{
  "encoder_arch": "preact_resnet",
  "model": "image denoising autoencoder",
  "dataset": "microscope photos of single blood and bone marrow cells",
  "train_examples": 194171,
  "image_size": 32,
  "crop_scale_min": 1,
  "horizontal_flip": true,
  "bottleneck": "denoising",
  "downsampling_factor": 4,
  "encoder_norm": "batchnorm",
  "encoder_activation": "relu",
  "encoder_depths": [3, 4, 6, 3],
  "encoder_kernel_size": 3,
  "encoder_stem": "deep",
  "encoder_avg_pool_shortcut": false,
  "encoder_widths": [64, 96, 144, 208],
  "loss": "mse",
  "latent_channels": 8,
  "decoder_norm": "batchnorm",
  "decoder_activation": "relu",
  "decoder_widths": [48, 96, 96],
  "decoder_blocks_per_level": 3,
  "decoder_block": "sep",
  "decoder_attention": true,
  "decoder_upsampling": "pixel_shuffle",
  "init": "lecun_normal",
  "residual_init": "zero_last",
  "optimizer": "muon",
  "muon_scale": "match_rms_adamw",
  "learning_rate": 0.0021,
  "momentum": 0.9,
  "nesterov": true,
  "orthogonalizer": "newton_schulz_5",
  "adamw_lr_other_params": 0.00097,
  "max_grad_norm": 1.0,
  "max_steps": 6600,
  "batch_size": 256,
  "epochs": 8.7,
  "lr_schedule": "wsd",
  "decay_fraction": 0.3,
  "final_lr_fraction": 0.1,
  "warmup_steps": 1320,
  "weight_decay": 0.4,
  "adamw_weight_decay_other_params": 0.01
}
Rows from block 12 of the encoder, named by matrix and row number. Rows with one number belong to one channel. Each number is 500 + 50 x the weight over its row's rms, rounded and kept within 0 to 999. All counts start at 0. Numbers have three digits each. After the name is the row's rms in percent of the matrix's.
# convs0: first 3x3 conv (encoder.blocks.12.convs.0.weight, 144x144x3x3), inputs 72-77, a 3x3 kernel for each
# convs1: second 3x3 conv (encoder.blocks.12.convs.1.weight, 144x144x3x3, transposed), outputs 72-77, a 3x3 kernel for each
convs0.6 092:519527492472539487505496506517423460530574467709566437459448461485426467509484535468453547492460495536505441511422458539526476462497538456485471444514507543498505
convs1.6 063:511454520474472475516516529569538466565573477472489512617564500554494529529519554481508497384618533471424457462450462450574505458400507440442479436365539549489540
convs0.7 099:516508471570480503477500459423450461440514441455486405556499473508477478458497538440462488550459469493460471493529452514560585497536509504453456438445545512582554
convs1.7 083:483554487535564584524514508542484472565373522501482513515588580581536471498523487488384415478464535490498475477568461452490526514475537500522497508589456484505460
convs0.8 098:520482469574514465506528506515499483510563518498508465436435441502477541530582559472460526454562460432550419490499462490452512536520529510464454516569527481469466
convs1.8 086:514525506460520540473429450439471480522516493529446494489522505545584446471464500509471493544533557469498482469628583500696608487424463509495456475444479505472474
convs0.9 097:499437453465446428451457436483443517529640552467518491483477513508440508480530476471463475515424612557513476516431469550528500561439517494428534470566478425514513
convs1.9 080:524501490606427542533450497469581496571432428493490507491553540511487476448484524504529490527587576448494518506379485512579415502462472525569534467632523521488506
convs0.10 114:454566505494507490448488500567567511562519478501470472513479519532448466526488457500489506495440468542464514464501489480522501534502499540520531558518526562516473
convs1.10 122:485475491490498519403516523474571561450522531450468505521588507544580625520487505566469441524445407532480463562579493460644541486531524537448522530334509546461489
convs0.11 115:502434530494485500466552532496432479470437497464432486475503455491472470510478525428437491393317416484518518462448490443514481481481475502541469485441519530506469
convs1.11 122:536599483496457460554583503506549514398381491563545535518470506481564545544492573500568541513405444535451518536478531546453493465425554453551506581583505537462507
convs0.12 102:467550510481477516480501521537514554498502485518539516524496485482529540519547598530494534491612445530537448484427487479505448480446447527452457386470474526546506
convs1.12 100:532527545581626565568545517574477512521433508560473454501499568513612579520510562487534467557493500445512488412512479442456464502431482432517542407449501472500533
convs0.13 094:478435496433492495547487508441423596508416478445547477479472494463479524496509489494375526566386486538502553449489465545458586475479481457553435480518426520454515
convs1.13 071:504554565431485560529536557493519521470469610472427508521477471505612546603533468423533495431422453532483546429522503435387499441506515517487461534451502515404477
convs0.14 092:499521526431514476539442462444414454526414530480495432494532501479484456474447529442552453473579552561452442458406506515518487523520496429469507507479536482491528
convs1.14 064:538432486481483529544465450503598593572543562463527565486416470450454525499433496489555483505529532521562585528498431413539489492546475462563526509468546465558495
convs0.15 092:529488522515536514498481495517558493507544517517590484409418493461424515495511577461463446494406495479477509493423448449505521461499495511492567543534451444447439
convs1.15 054:526433422506539473517539596535456541505585414530630544516489539463607473466525555461439468471560491455433564473573432556416445500476500453472548467538505460495429
convs0.16 093:382408404500441463502541400414569522445500470485475511485423510482470463461492523513484560514468504458532515449498519533495452468525459516460418545472461533528534
convs1.16 053:441496375475549502540532532472445495453461539530483493521443448549551531575474447531471464498514503496420443495430528438474533467430517518517518571473459447527529
convs0.17 109:461469515518464506505437442515448536509466514517432501476453422478496451497489475533580472561466479476406469482462499448507590472487508472441371450516425518414443
convs1.17 121:405520560418498568451468509514512509537497548481453527564508438547519491528476462537560506499514571536498540498473492458567539602499518549475481574423490557486496
convs0.18 108:441518443472664427495455510522563515441566482442427485517527492478474489499450521459433482518494540511701523471470447455483476503503473487508549513489569490547489
convs1.18 115:586483512470647497433590520462427513447622488488464493470528508502475513499570508575446499539544511591535488519461491491486497452538479475576482542446488510512510
convs0.19 109:503491441504513471524447532570549523494530525556556571469469458482445479511504503525522478421347444434482483478466480497501481488474489533507524466507504484483496
convs1.19 205:546491501520487452528433552453396443517565485506467528538452501553544519506513486503487455465588533536442479501497470521549481508481559490496550504506492533506464
convs0.20 109:508471347499470496496514518456456456529525548499480479482532493486462440493467514572544527528537510552455397507499419484473518421446533473492505410414624483416515
convs1.20 109:521573603505538650549636557540545482487494577594540537480508483544523491511449546556526443550582490463460501446552556501388461498468583404385436507439540493452436
convs0.21 100:521466533543566475534506551558427520494447517512375517551522509507519545499489515438487488544609473417555523479517494496477535576476510468475466501405488519509490
convs1.21 101:504527543467568495560477634516559551503512533514471529552503569545416586548537542531491426539555492490451478505577445483477515449481475502563443451482476436498517
convs0.22 109:393418544347367449396427491413457465385471470501508509481511549479505509479471499483523514403536554426454484523523501512505451502537539541468458484462538492432516
convs1.22 142:453535577407412523357373419477502528476536538469544527550447594459543568391433485480471509504497474524531479510563467449551587480481516591491440502438591507475501
convs0.23 097:488500512502432485446495455524497479513502652470492534501581519463513529427425428408547555502511485548544634511534469517499492491534474406437511511541515480533528
convs1.23 079:477568578515456466477421442440434415486453446492457435483497499487582555593461554548498476530499479581486540493552484475567558481480494557491540459513490495546449
convs0.24 100:492453434495490400446472476487424518503477491437521487477504479549467456517503580428506493466545464423443451493491482446627442455582515469456538553529665519463520
convs1.24 098:534523560365430473436595460482459467519425404483399545514489463454541455453476478513507427545503489584439537484431489400612468538563567601578484610578525447507492
convs0.25 096:541509425458528510487489388519542488437516412476459433479427506496564489521565525544467576523523574473449533551499472484517432508459502652510515432497523567543491
convs1.25 040:515469521518561504517446461506478484544468485509424537427539520382470511334476542481425525529410453386499485487484471433465460443577532520515517501493605537583537
convs0.26 092:510480460491504399499464423485548490448500505533433551518539501520561528519547484429521522480515472554535511473515541480522428472466509533488472466638466456443536
convs1.26 060:511515432494490453437460360473468555513415500459521436480526490538502506507525558498455477529572498501471440487515473554456438555474387465488454460544490526514556
convs0.27 102:452434420525412420449436485548467428528697478395412491517504487445464485520508483510479506467432466536563451474453448533549485512467489575517564469625477488458509
convs1.27 083:502492555479410544500611532484525464523632495592515527497514459519534467523496411541546473557555552410486578491489512541591530510486494482493457476545522472538502
convs0.28 097:500512455480451555480458412474580511453536491436503522460497502428433481533440490481499555477499539528475432480464516511544534466497536446471419385456463446489587
convs1.28 074:464515478501602486535514480431424498519546514472475468486472481545459453499506528416403475430420441459455480459482477485536506472524515530542606593629475520510530
convs0.29 103:531499509451442476503459417534509480489410460531601465510462475510512508437445463550573518564537400533483492515499481474488528479473485570558541527480544501493496
convs1.29 154:529571547470474533488512480430442453491545490546530512473560496474522516550501456470488450557537451541435520524482474474512504431441486538548558470555439461520464
convs0.30 091:425408470508516476512569445469483512488504461496567473455500542471457507494532497462692552506525422518650522506560472487482450440409580544673525468473488477473478
convs1.30 053:551433563520485466429481514563490487474535473538416484435517497528513494491491524473449508483434468431538504505476482484614503479568418485526552452514530573501461
convs0.31 098:453432539447581469550557492396534563506517498501450447489324450500453479522572512429635467536522534481439423501487475553470447481551486554461508435485585532549507
convs1.31 041:508508510495505519496478522491458456493446452479532510485501471538606599526604592511518487536525439544531537545580487560416464569519506470513512449456460497505454
convs0.32 093:501473530462555449548565497547503474515482476450484585480507509494538477487520453590471556460669464460407488505405474470473565470464538504539473419538368458458437
convs1.32 068:502546417348535545436491549538423445517562486525507479486537488543561485458473502366461484458492491514453562462559557465601621462400574447444458480535513538511464
convs0.33 097:520493452457590427478465480568513504567369580457418531472466503470469468474540473586482486595702527476473490464488495435504464464521508435475464459541440513476498
convs1.33 075:475474573533527447524575490469513483493508520494547519523501497502563388529475471471463458511566521514400516508562529508592422501513500499445483516535481521484510
convs0.34 110:492458429542474432532521515540476448507561430539538480516479505504472443521510496552526650560522648614502566482484465498502476505474487523458477526396486531484443
convs1.34 194:489530475519575489492473490457481419509532457534426442576515496536494556501525485464441469360521466467588511484500501470587552447450481528559502539501584529543478
convs0.35 090:460547518374460559490463556469536526580527476517609470498479506478490527476440470499583534562494509414475433521492507564662472539438567500429455562439477522404532
convs1.35 062:444471547534467432479480477594556544525533614524500492505512529464540444457547425578593573528540429459513502468458468481536492508517456422396528497494541552463485
convs0.36 094:468616546433483478522459447488510493458473526441487464475505467432482474481498491442522527527542443484462473525430563479424500482485533517466513524498458508447518
convs1.36 080:477529460575584414548443487500551522489453485524503549556555598464494567532503464521560555576439531553522467609579541487539501458467550503501465452515468442553564
convs0.37 102:479519490472431438493526502570470493528482555513525533514501524481474516490474543554555427429451442488444454515517513469480438480459458483609597503533492530525506
convs1.37 091:549497572532537612483487530407452449587508427447447465503509447554568600552610615468499490484478443517474441531562498596544562548446533544533460504499458513559424
convs0.38 093:472462438559576636462509536542516519498623449453541539451455499448471434532451463495446482395583539511511550513458467574560506500517456474459504441531450581501438
convs1.38 071:450577477533530476511518562489542494479576418493468531475533500467452507496504477505540439546613444529513524476460432487348534459558544522499514492552510502507462
convs0.39 099:539498588426509563477458562467535471473481512527448482480505505453488513513508511495504488413546642420525455463522496460526520498504497487442480560523413471530530
convs1.39 082:506495502578392537619542565527542551594387530463498495574501501573454462524467492485502521438538527439557491507458508563379481531461556454465530495530526529428495
convs0.40 097:456521503476540529448554506429521600520565492486339464489463503439522485516495501473428489422363484447457485519477526486536535534519540515477497429560508435534478
convs1.40 088:473494507492426458408490569463487522509551542455528526453529525464560486565547479457481509502579469441555480470446451510555436485556549571576533526504492445562502
convs0.41 045:471495502437541454534469466491475496507404468491539548523460570377497513465408500344469479401567479569536559472493481490476496479455478543479481487459480474505499
convs1.41 015:526506572592541502452586494585454404563413467543502530584630609561554577502489537440453505462521512509499518520613542534427458455500384441482481483461544600517632
convs0.42 096:529486489483410525496476507424510479589445597399488544513489540497514441512626474408491465541473561585502662524500516507499410470495461495591600499586474560541538
convs1.42 054:469591493473449453549488493550549514447621627578480434413482514463524540482561527377404355569556486540525493521508572544529505552487506446512485461477516535524513
convs0.43 083:477500525432471512358463386541428414500551486493487468552497469495527528461483470491436566417468532479515486528528571468435465494431453425502471462520474435447479
convs1.43 033:503499526495594568484475629592539487569487497631473581531533501432492404467547547501477494467515482525498483493584461437507484520508513538471488527398500508426540
convs0.44 101:485535453554444404467482521527498432521685424495451498501525472505467539497493551477534505462534458536463527526477501503530585447446484500470496500595494500457488
convs1.44 092:501470521475460504484502567496512531526616521496493507460499523481584474471522392490535484549438477540517539538528510488569496520442487447505493535475608549568571
convs0.45 097:398461476523449444503440510514446487547602407493478492508494506514510491488541546560467380499510380557533517476503455505400452459553490512520434556515502482490488
convs1.45 083:666595548547514526541498505428484450565527555570478549498551593511529572530574516553512539511441519497529551597596535533508543629493529544454405539548492522473503
convs0.46 097:420368429430454467418472462499460474526540569533515503469477494456460456594554504501474465511500461506432484487504486541510513500511535505507459484400498486505545
convs1.46 077:461510539472461573520499435461532589506618532563451502565570419642535463553533528582518525488476553571515521581518547418466472533474494429513471515452546505552472
convs0.47 107:461491490443408508497427451432488509442503538511498534470433487543565535507513515576530491472545353511607440499526520521418422467447451506532514519537485505503547
convs1.47 119:515508487555591437494547465502515469472492533490504459478514517541471421511484445538377562570556450425482455498458466496367459453499522506564555459536563442622524
convs0.48 097:513570495596419481428501471414486488563422439432485533523498435467604478486488476465480470536466424407505494481542474561638452445565545506468459448391503478481541
convs1.48 086:517434490546412497484521522499575498462448592478510470536594587509538565512572504520515501499500464526540498507505501564590421509481472457469496550495524493496525
convs0.49 109:520475448519419509549486495551475475565402480508457458487472470495514472481519507550426462550441509491507528510450507522515537528491476498494433483487507462484488
convs1.49 103:414459481538401430593492430503575508504553454508523467481497529490562458560478470425449440422430448501457496503497512530571468548554526464476475442533453449477458
convs0.50 097:449479452468637533459443529502454508558463484544457529502568455519444499551530497472470555457464493499490581558554500494534546465518480477465442586435495494473473
convs1.50 041:519473457494544485496564473512574496473494544421360533531418427464478452568543509468479531434378444380510524406515497370474447481544528428486459477527498505552495
convs0.51 093:471469472461452469515511491517447435464491449479529510497452514528519519520487496437405537452458498538478499492491542406472452526476509511425503536505481484504493
convs1.51 083:581570586528559535567560542480439422501628522515575551563515491530535433472567554508573542497471456459526532536512581494449476523555490452500507536495584529588474
convs0.52 111:543462505567491585467517487463459485518626482484441442426462501550463516491523524522459511558561474494511548540539472547715427503465464478515517534552569487476486
convs1.52 122:508499506389550459520383337510519474478404496495480566540497572518591561474439529520516515506552531566578571550548501457503472489628578492449469547468508522535551
convs0.53 102:452384518400370498504459464442369391502526496453513450507488549500547503512524504477519468510550486503549447476522522471444512512446498453488535482447476493465448
convs1.53 103:493499475609616509536586587501525485569531549547452519544566507547487593583516552429420435403478509441441428476533476531521576596496568526516503497445516483477461
convs0.54 101:483532477582596548496477506510521549482468477492468466509464448481616423473540495489541522438577458529533510510488492557559485484529490502456450415464429525456483
convs1.54 099:495505522524525509525410472518534573549449548456530457477499548491560516519479497469524489517640516517575466485538526565434466477475518490476509504614455540484443
convs0.55 113:584473512495548557512489490496463502428450430453477475486540492491459450515468489535469478469429473512469473483503468506430482514528536488510515568420485503463479
convs1.55 119:443478501491547538572467567485561544502592567503507471490543461516494576504526588478443385472517471499507504502536455574604446531483513504476560443365562503524525
convs0.56 068:493492465382551543557549528464619462426546416550420426519506496589489441451463447406436493525432518419525501509471495500597395450499447482397373541451542496445441
convs1.56 021:537548499496498538524474533462485489492478527432475529473554489484613529566546555501521495496475511563524476417494499551371471473456507499517543613478565487495527
convs0.57 092:468321469557504537448463481421442454444439397453443647463478508520498535492474508468544483515509495527495545499515545450420452493542426475463467456484428555512511
convs1.57 077:485473512538416507516583486575519495459373552467504473497476521538453458550513472467553466486441514426481503483437475577456525454472552539420505444565551517525498
convs0.58 095:503451547493532645532635430528534517493476495586622561538537474539544535472507517454451530486532484472499578512503520504434518460499510520475577487458493473353566
convs1.58 045:553579494431513619441429526565504603575436561454458481476516537467538628542561528495508539493518478542474513443452445535487472503567556556506516547547523513408530
convs0.59 097:409448455491485501449465475435449510505521487452446494372457403547612439482519470440408468397599462431527547521471446494487522492447521500510551443408428548511507
convs1.59 085:438486528442484511519479540511482466520438540543535522506511466493547491413524527469479505449589549500537492515490401451530564503478487517613498546422466529499526
convs0.60 117:436515482457508485488478508538537493500517566504574585499485491454431419455473471502355400434393544373349415482521526543544556525524490514491423505440453471493472
convs1.60 162:461474499498468501514584469477524541486446513490438532547473536381488508495558557490449465591504414484533473476526523557455478412465533511560483583502478515430489
convs0.61 093:518467369403474401438381506578565452469486471474496453489412538501531485518494514595517465458444432485466513460444460505468545579509499471456532540640446480489535
convs1.61 069:512456499437482506531473459528430435557549451444534491503414425552516489480422549523570542476554602452497495483581512503431503495522504410543518450566566420495523
convs0.62 107:428527487426548448457453443603505526453520509447485498441447460507533477487516468513433427504354357533437426499518496471505483486486490488443470522538520496483419
convs1.62 148:484494532595259560504505541491471402530434462500509437594570508530630492553535556564540493621568434567525569488391566443466429495448517497559509463518549486505521
convs0.63 111:545613522570632520520451487507450510450437553392457469448487515486514546473523526551435352395365448409472623512517518482477448504487497554496515604416489560512502
convs1.63 127:490532588541575481581540439474459525496468554497535592469537488381551517405456557487503532545496592559511407558437476493473406516464426514503498602474571617454507
convs0.64 110:552495576488473469502463480494553457525483417515474455523480467481446480487466517445451489449460397536454466479530528462421543504477519469534442542477447526471447
convs1.64 112:596582451587582506583469482534417434562510531555525544516497538564502505493481440563563568557531516482428417433491569519523506487481488521554518511524487515492438
convs0.65 097:462456424491522482541420563471562562391525557452411510483500489467468479514457480524603529499357475533407437512494510520583530538591447506377529535492508437483484
convs1.65 081:442650478447546480448329559497436594530535496549504509523508492479468418604516443621507493536529532535577496421509509536602467504478524339521484521405577597534482
convs0.66 096:465570504509537465570530572564438434532457529508554473535469492498464456463496541499373442463359450534462485537482452498469536491488482537546439513436483541532586
convs1.66 068:492529535549549477587547528571481464508448497418447516575519557458492510502451442584543488638601538616550551542471481547567492560523480524415463512529500480437454
convs0.67 088:502518523419422491505476591508500490468495494458532403448423467470488498507502474561482492473407427507441445510495525558586481439499493519432450484488425429519466
convs1.67 060:518517506517545532449494417534504476424429532552521493463537560525544460523418558554545509551611542486593542466399476447496427465539552471395455523568513487522437
convs0.68 105:477516392477440427524534439470473542443508564539521500494456488529437523499503473506440572489422542492533656455470560447530540526497519496419512478665519527500460
convs1.68 100:451618529556626495515475498504528533452459508458481508481505486584525523491507519558466509572614509537564466494473516539575521477546491499447485462388495546509492
convs0.69 113:526506538494363608453538475454522512434510501438429552446466499476462529474482549482468477471388326376332484496477497485436476541514531438544514513498490502516474
convs1.69 120:609592538668458613499523505511563519586546491489499500489446533486516496600511439540447488443449412528472477544508472564504456453421476499477506524489464554544588
convs0.70 109:460491460480511505481475505487478500458573540500505531435426467470365412507419451418418410409385428459453411534525573503546512485483498458568500497567609473511475
convs1.70 115:467493472479452470494480462536532530529486518569561501460470496436410428471388485536535504579558478519452425529468522504495492513559534464495493478480518493557511
convs0.71 073:416380441537444446467535465676593426498411522617544546551520464472474430495522436467449406421571502562506443519551483504515466566466459486601543494540520397541498
convs1.71 027:449489510450518468566522496497514435439417437552465515468430515405455510591490422451454420466467474487415444529444438465570535439463427426431531550438537436460426
convs0.72 105:462555523425582453418417492483465500478517480572475463513431470477497488471449453517496524412461523478419456477502459541521498492562553530567475514505493497597518
convs1.72 102:478380483574636554523543522580531515672555441549533473405471478532550474535458488501537544533454516532497488474476521450529456526496504512473539536496524517489542
convs0.73 102:429555550510591482473538418449445520407562559524626548481428468499482504494508497492411498438402494459467414521542520501490512460488480577468463582474543428485531
convs1.73 094:360416465404391463520528400444518417562539478510524538441451465476432454503545507529517597481546572488550439435521456561389548485470408441537477409454492466505489
convs0.74 097:519532510466471429524475475488458549445407414523567484511472533521458463478474534513471488517588461443497453513486451542680521488636498543476475506510489487517496
convs1.74 079:459548523492449560554545490420603553526514512495506525458617539528640435522516487571474537524509580403530518551432486492667497505479506508598504469452484477547553
convs0.75 092:479533480466491330476442548478472412438439409433645459458417476491554473514449478422487492456353575499452566446449492506478530544482541629483540473454590473648528
convs1.75 075:425510555544446553489366544490470565487600519521432481570467450466481477540566517605526500537485512547502525463622573550504552472464518589587535489518485556470510
convs0.76 106:439458501559552437474533506558508527604413407537520511481446486517488443524492451428543541511436529500497515534453498452481556465539478507522483524542540450479451
convs1.76 039:491472495560523525498519492484479492579595618548459506563459432487467486434490475578590526510459502526549534440455558541440468489609597407525476488502604451495520
convs0.77 107:651575551604444535518474456498534470549528461413512515446464467534519448525496498527573508519660452468490469496486507512447465505455460498540517432578421554509460
convs1.77 150:512387454453364526480411411531497472547456559527540505472482512504590582491580487421512507525465527497496551489447502392480505486550481491528501502501556557488496
convs0.78 102:490513478415374505470505559495478428501482510478491474503561546492465459501494470521485476422577545356606439454522562510495511492508497489498507480530442519583527
convs1.78 187:432466557491518494704573425517493508542442491618525472548467434558579519479438473562429605577555450518553455504426551573555527545466447520508547509497546478465547
convs0.79 107:400424436398375529360537472477441473480482524528504583472411464439487481518484479610427443573455527504532566488478451481522490526521553568410448587454428591526511
convs1.79 118:569656530582401461532470526510512508502464533492498505462514426535510494509506529553499526511430393540463433522475441438517420532535495532441566475520537500468582
convs0.80 097:489428587502405508528526494538477486443561428517509454470513503474476542474536503425437455443431562466431496489504498514458536495446448429522412503482487528586490
convs1.80 079:507526476565584483528481469524486420526522454499499522464418549488553494465505550580488478559475485564517427584556602417483510444539497540474534574491567526534547
convs0.81 099:443521491459549408613471552487532470434451496493567401485488481440501586590540472470440488599496509456495466529455498545529460485522460451445470493479505537508553
convs1.81 044:502506531424458411496523562379518544492462489472424449508630436482510362529461519461529469460496502492508528538522460506473490537558511409453402553536527508434524
convs0.82 099:501505502571547515461429402564461535482492558488509554443440466503495452488513467468466418530584456494499451513452465438452524546504498471559474444526513459437458
convs1.82 109:409435472373560562476469507504552533428498480453477552406470456555569506509530464468553503495389366477372381509508566513481493571511518475488470524449471501443556
convs0.83 094:462487481479600496620556541521435525479478527446616558466477547509631534436484527515393500551657476499642506482494537540478495483508449455516465440595475504396448
convs1.83 065:509522529406494483485464485480550446460532503449513483384520498466514456488428493503435489473501460450438448421407382485346510504488495517563619585396371485459532
convs0.84 112:481446540514476440579459461436517515588559487530586466491528531475452506433493470395409542533348458746543414534498511531515520527466507499484496472485518496464486
convs1.84 136:413510476424452503424474519517432471505520481450427466495483533495484456442488412534503556551526555599538549483503465484593559544434557486501467467499581515515550
convs0.85 094:465388438484486595485510520399424493537503550482464505518487468540517524435495474575448508462539519483458436464540456431567458482490602516460489417517580562483489
convs1.85 051:454519436473471513429618376493528495521647529572655486454437618488572497486377483501541480562554500467509428526570466421569397555582488495484450479583495458534513
convs0.86 107:559400506475530630544535454594513421501480508424551455449508505498441469511425486581507492564630503431563439493517437497510497517500504405549513434584435555473477
convs1.86 108:588374540405478481432584454538553508489454526519426483379434492433504546459503509480494519479439457494495460461489530385527489474624497551500507584477510519479515
convs0.87 106:502432505438474515520449466528374496485401490428512563496485506487432588513479506478429500521335454507458592475452545467444542518458499451530533530539451571463427
convs1.87 091:447583447635646508475488490516575529613563521500494474568467456474395477567483484560512475536555559579491488587494493511393498601507534538474493488470487426479440
convs0.88 090:408475549510453552438459479523576440554511460498459489508464436466479536444489489578507570436443406503545547488470486430470398527419477509583475503534459444476425
convs1.88 038:504560550545568523471489500424453515460474490568522496434516496439581513607468577535522521590489535504482467389433515422566509522588490441522498433551609471470484
convs0.89 111:424456490371531508455470521452495400466494456540539493495499449518490517472513505509484500493501498468517472480508517507571527574515507447494475422496505464489549
convs1.89 137:474534497454591431519542520521460480445432510485509541515540499490599598499509477479367472562425408525487434569488497514542443474514477460482552443441570435466523
convs0.90 098:480474543576446501563515466516516445566585533536496385447482470537646574516524471500445504424632434484505467516494543469414520534523524450478499473588564503588502
convs1.90 091:477514603439502476514514496454420530532447485504473501524543456594596554435521486502496469559652520499513496484556600561473583444433502494507561523513476549442500
convs0.91 095:497421429559458462452508467516522495493408460504557518507446495470491435473477538500488452470620557446450546510488434520474448461575488521572545525529482509451522
convs1.91 068:553427479495411468455568402480485442566524440511536439433444484408552534516433571533559529492591493521398528453557455523408479622444448417455484503618419444504450
convs0.92 105:408478473442520473472445550458517478466601519558530449435523490477592567449541531469498494442360456474391516443512471474525474539481496439396419515467516478463468
convs1.92 102:398417520374368454437505518497403591462473535506445524503522496506568473543600529513530500551521487514514482541491532533508511540502491477488443465515555552532521
convs0.93 094:497412478429516476537404514431385475417512393447531463499504491492627499508510453432418485551589482579439500500563504461513531484523453531449548528460403519515496
convs1.93 082:565579556559562524440457448529468446496351463467550491410512527509739468493560509471470472513569522506525533468504445463430484472554539482483522570528496506550477
convs0.94 110:375418564317386711457524519452436491489399490450463480508500498523475469516511536470552490506494488486490473480477519504458546547484543531474493505486530485474523
convs1.94 139:483501418454510468513472553532498483532490504562532485464463512430542519497450522451477559507500444484514434492544499593438553486492561478469506450418449484448479
convs0.95 099:516494521566273407447435505477473485465449595379510419476486499455467546439427560505460463501645565488506462518474499448612537488475492506509522460584541465506488
convs1.95 086:526583487499392447509539503535501500513441497512508528394569475506516472496480537524507440386507471485482539545513598508638450478527505516571539454524595489474452
convs0.96 090:456399548488459445489498490498456561486379526504551443461500481487470564482499490499547480428425383523513557480472513489646516514439540484510483555477482512474583
convs1.96 065:513543482436553506433589484505560460537528507493489528551511471555546504457536454482513463517545498484489504473533471427441494502550527475470448415411490498541425
convs0.97 109:419376484463393353485447366472441541557498455522495460524554512472426481443458461495477503523575484525395505401471473505463481490548496499436454512484505531552565
convs1.97 114:481532457554444553574396449507471478452449519432469512497455576524579455520523407516505528501450534482543595521552474512529515552520553538482467437503497560557543
convs0.98 109:533513454530574519484462454417558472524702557495546552483495556504409499494473537546523482550566471504474458481457476482489486573548566513417522473488502504515460
convs1.98 130:520567484535554485552489505506477444444476504506535522537533486574614527511605449611427459564346505604493531457469495438453491508496507518553507595562569574553504
convs0.99 107:485478539424353554428415498415465517485567530525503501448453447500496436489502461519499469462516558419428588458527545555503619514465526465472503476497506483514518
convs1.99 135:521437464460418515487450472452495480533495466561556507500461482568549539483523480438501516431463536457500548496540527424451464501433504372559533529604439458494486
convs0.100 104:531554546442409531448523477505514551442508474446441500540483480559518427540488473508436506448635564592529527540491477553503474562521489467450424446566552499503509
convs1.100 098:503427409574648606516507544409549593523553447538510465478476456477509329487472473446510558431417455466455523509469504518451521515507502479513515519421563484478482
convs0.101 102:475469486439509417456511486462461600515606459462589416542485502513588510536468482474452503640676432599568481493516473474497438469448518446535521543357393540480570
convs1.101 085:522485576408623426518529507534502517522530613538584512538469423480497544486494565575457408578464364536439498564479501530482473544556534517417558513476511498501491
convs0.102 097:507524535497468458462510508508548457556553499574491461458465491496547481480523508423455547490488528451622469449520555507554478463537480552625471490519549539458501
convs1.102 086:521456519433469552500524436499516480451505474509485369558505548532497480523513473417377446514409408443522476478439484437510469514507501557501522557503521577463520
convs0.103 096:474536537461578494580451504442544557415525510517556566518527519490480452510495507487487447432482495465418432533493474436649477457504505507383561413452498478463478
convs1.103 073:458509462491561455449450525403481458547374444501519509483441520459515489472502508497478477482496534543534497545450509531596501592449511536364494445511489476536530
convs0.104 090:470440509454557558490453491545552387473459466462588494457414458532463515514474468536546526601709496424510521478513468470496613494507454514446483465449576497450449
convs1.104 059:527507564562391457511435575518506493520426477502485432532461453489553457564551543435511519544560523448440550492537510448623433449500489461541544504509557460365491
convs0.105 095:483486580520488457483603589552495524516544458416500449469486481491455503479502513475498507497533514436416477445466488468734498519451491495466526490495451518536470
convs1.105 076:556524503486481443525531542527495521601393464467455454476442463498570442481465495511521485494532456498518479524547538550608465515575517477523548455503535495535522
convs0.106 090:489447483476549589453572486460505530582572549601463507495478464499558535566522511512642499436515549467500524510484459409494547430475592493483522529505517544447592
convs1.106 051:529475521538531447467469547500499395526470443492464484508505533452524572541615585457456405496465518485466522511522583494495423555492501595541463450447492523502483
convs0.107 106:464486519447460502475512507503492482534534476508506479467457478471483477492529521441493469471496490458569487492477508499452507521494517487512519530573498535517520
convs1.107 112:529530551588548565584569553508477464423442494438452517495525527591590583586541584515474488447504518432457488477486493524521509528543585460515517468504508533522494
convs0.108 097:482463510509662520465484450411542433470439533559484495493474502497578526515563498492436468552480516535428452469476498462509490464495480571428506530477505492589514
convs1.108 032:486500582540470489510493494491420531439499434554547457485399493436524480402469557445400417510489562542498488489386537414545512520517593550485492524445498509494462
convs0.109 092:521504444580394481462489517492421500461497408471573625536505481491464511483465492477460502442615539493490434497475482492663496517527482501479491504550562588553603
convs1.109 067:433522425431542461512541502468416484583331533530453528454554627531527510520528475462547578406632521490495476618443566523599399501536464448490524536569641520491514
convs0.110 098:450475484550534498524364516474467448514451442476572452529519485534496523568459530480500475513523506480540517471496494514521481474492499436482475500491533431469542
convs1.110 084:550505581517523509506497571559502566583481554526513516459542558503491513463522532500480518555515497515533566534547618553461482494566446521509491451487464428507471
convs0.111 079:490485514481513415541534439437442449513545553459622447504446453509485515518506495545519521474516570515503527470498479469520533509483575454500466499509544616441477
convs1.111 033:465536514563556572517489539465504470492444501497500489503524481507360530465467440496430468456497435552495515501471507546568518542502450585495566598495551527586562
convs0.112 113:533463503512422484531465493456465420506462425484469426561536539518548524516543530491482449467651474441575451485480525498524518501492531491448521410485477446513485
convs1.112 224:538481536482414524541519505525482489526472533536448502505502615471492550479474564588559349621509287535438379565479502502497489493470523524575518512489570469507523
convs0.113 089:490566503492539463523394555477499463495516467593485437456466445460417392524489473443489515382444475360449588470523462445484495405460559457473469475481514434512607
convs1.113 051:469507525506368398490509516511433578554492541455523532422541426528605500564558504442527613441482496499532495457554535564533525550505523435541479582559540531494521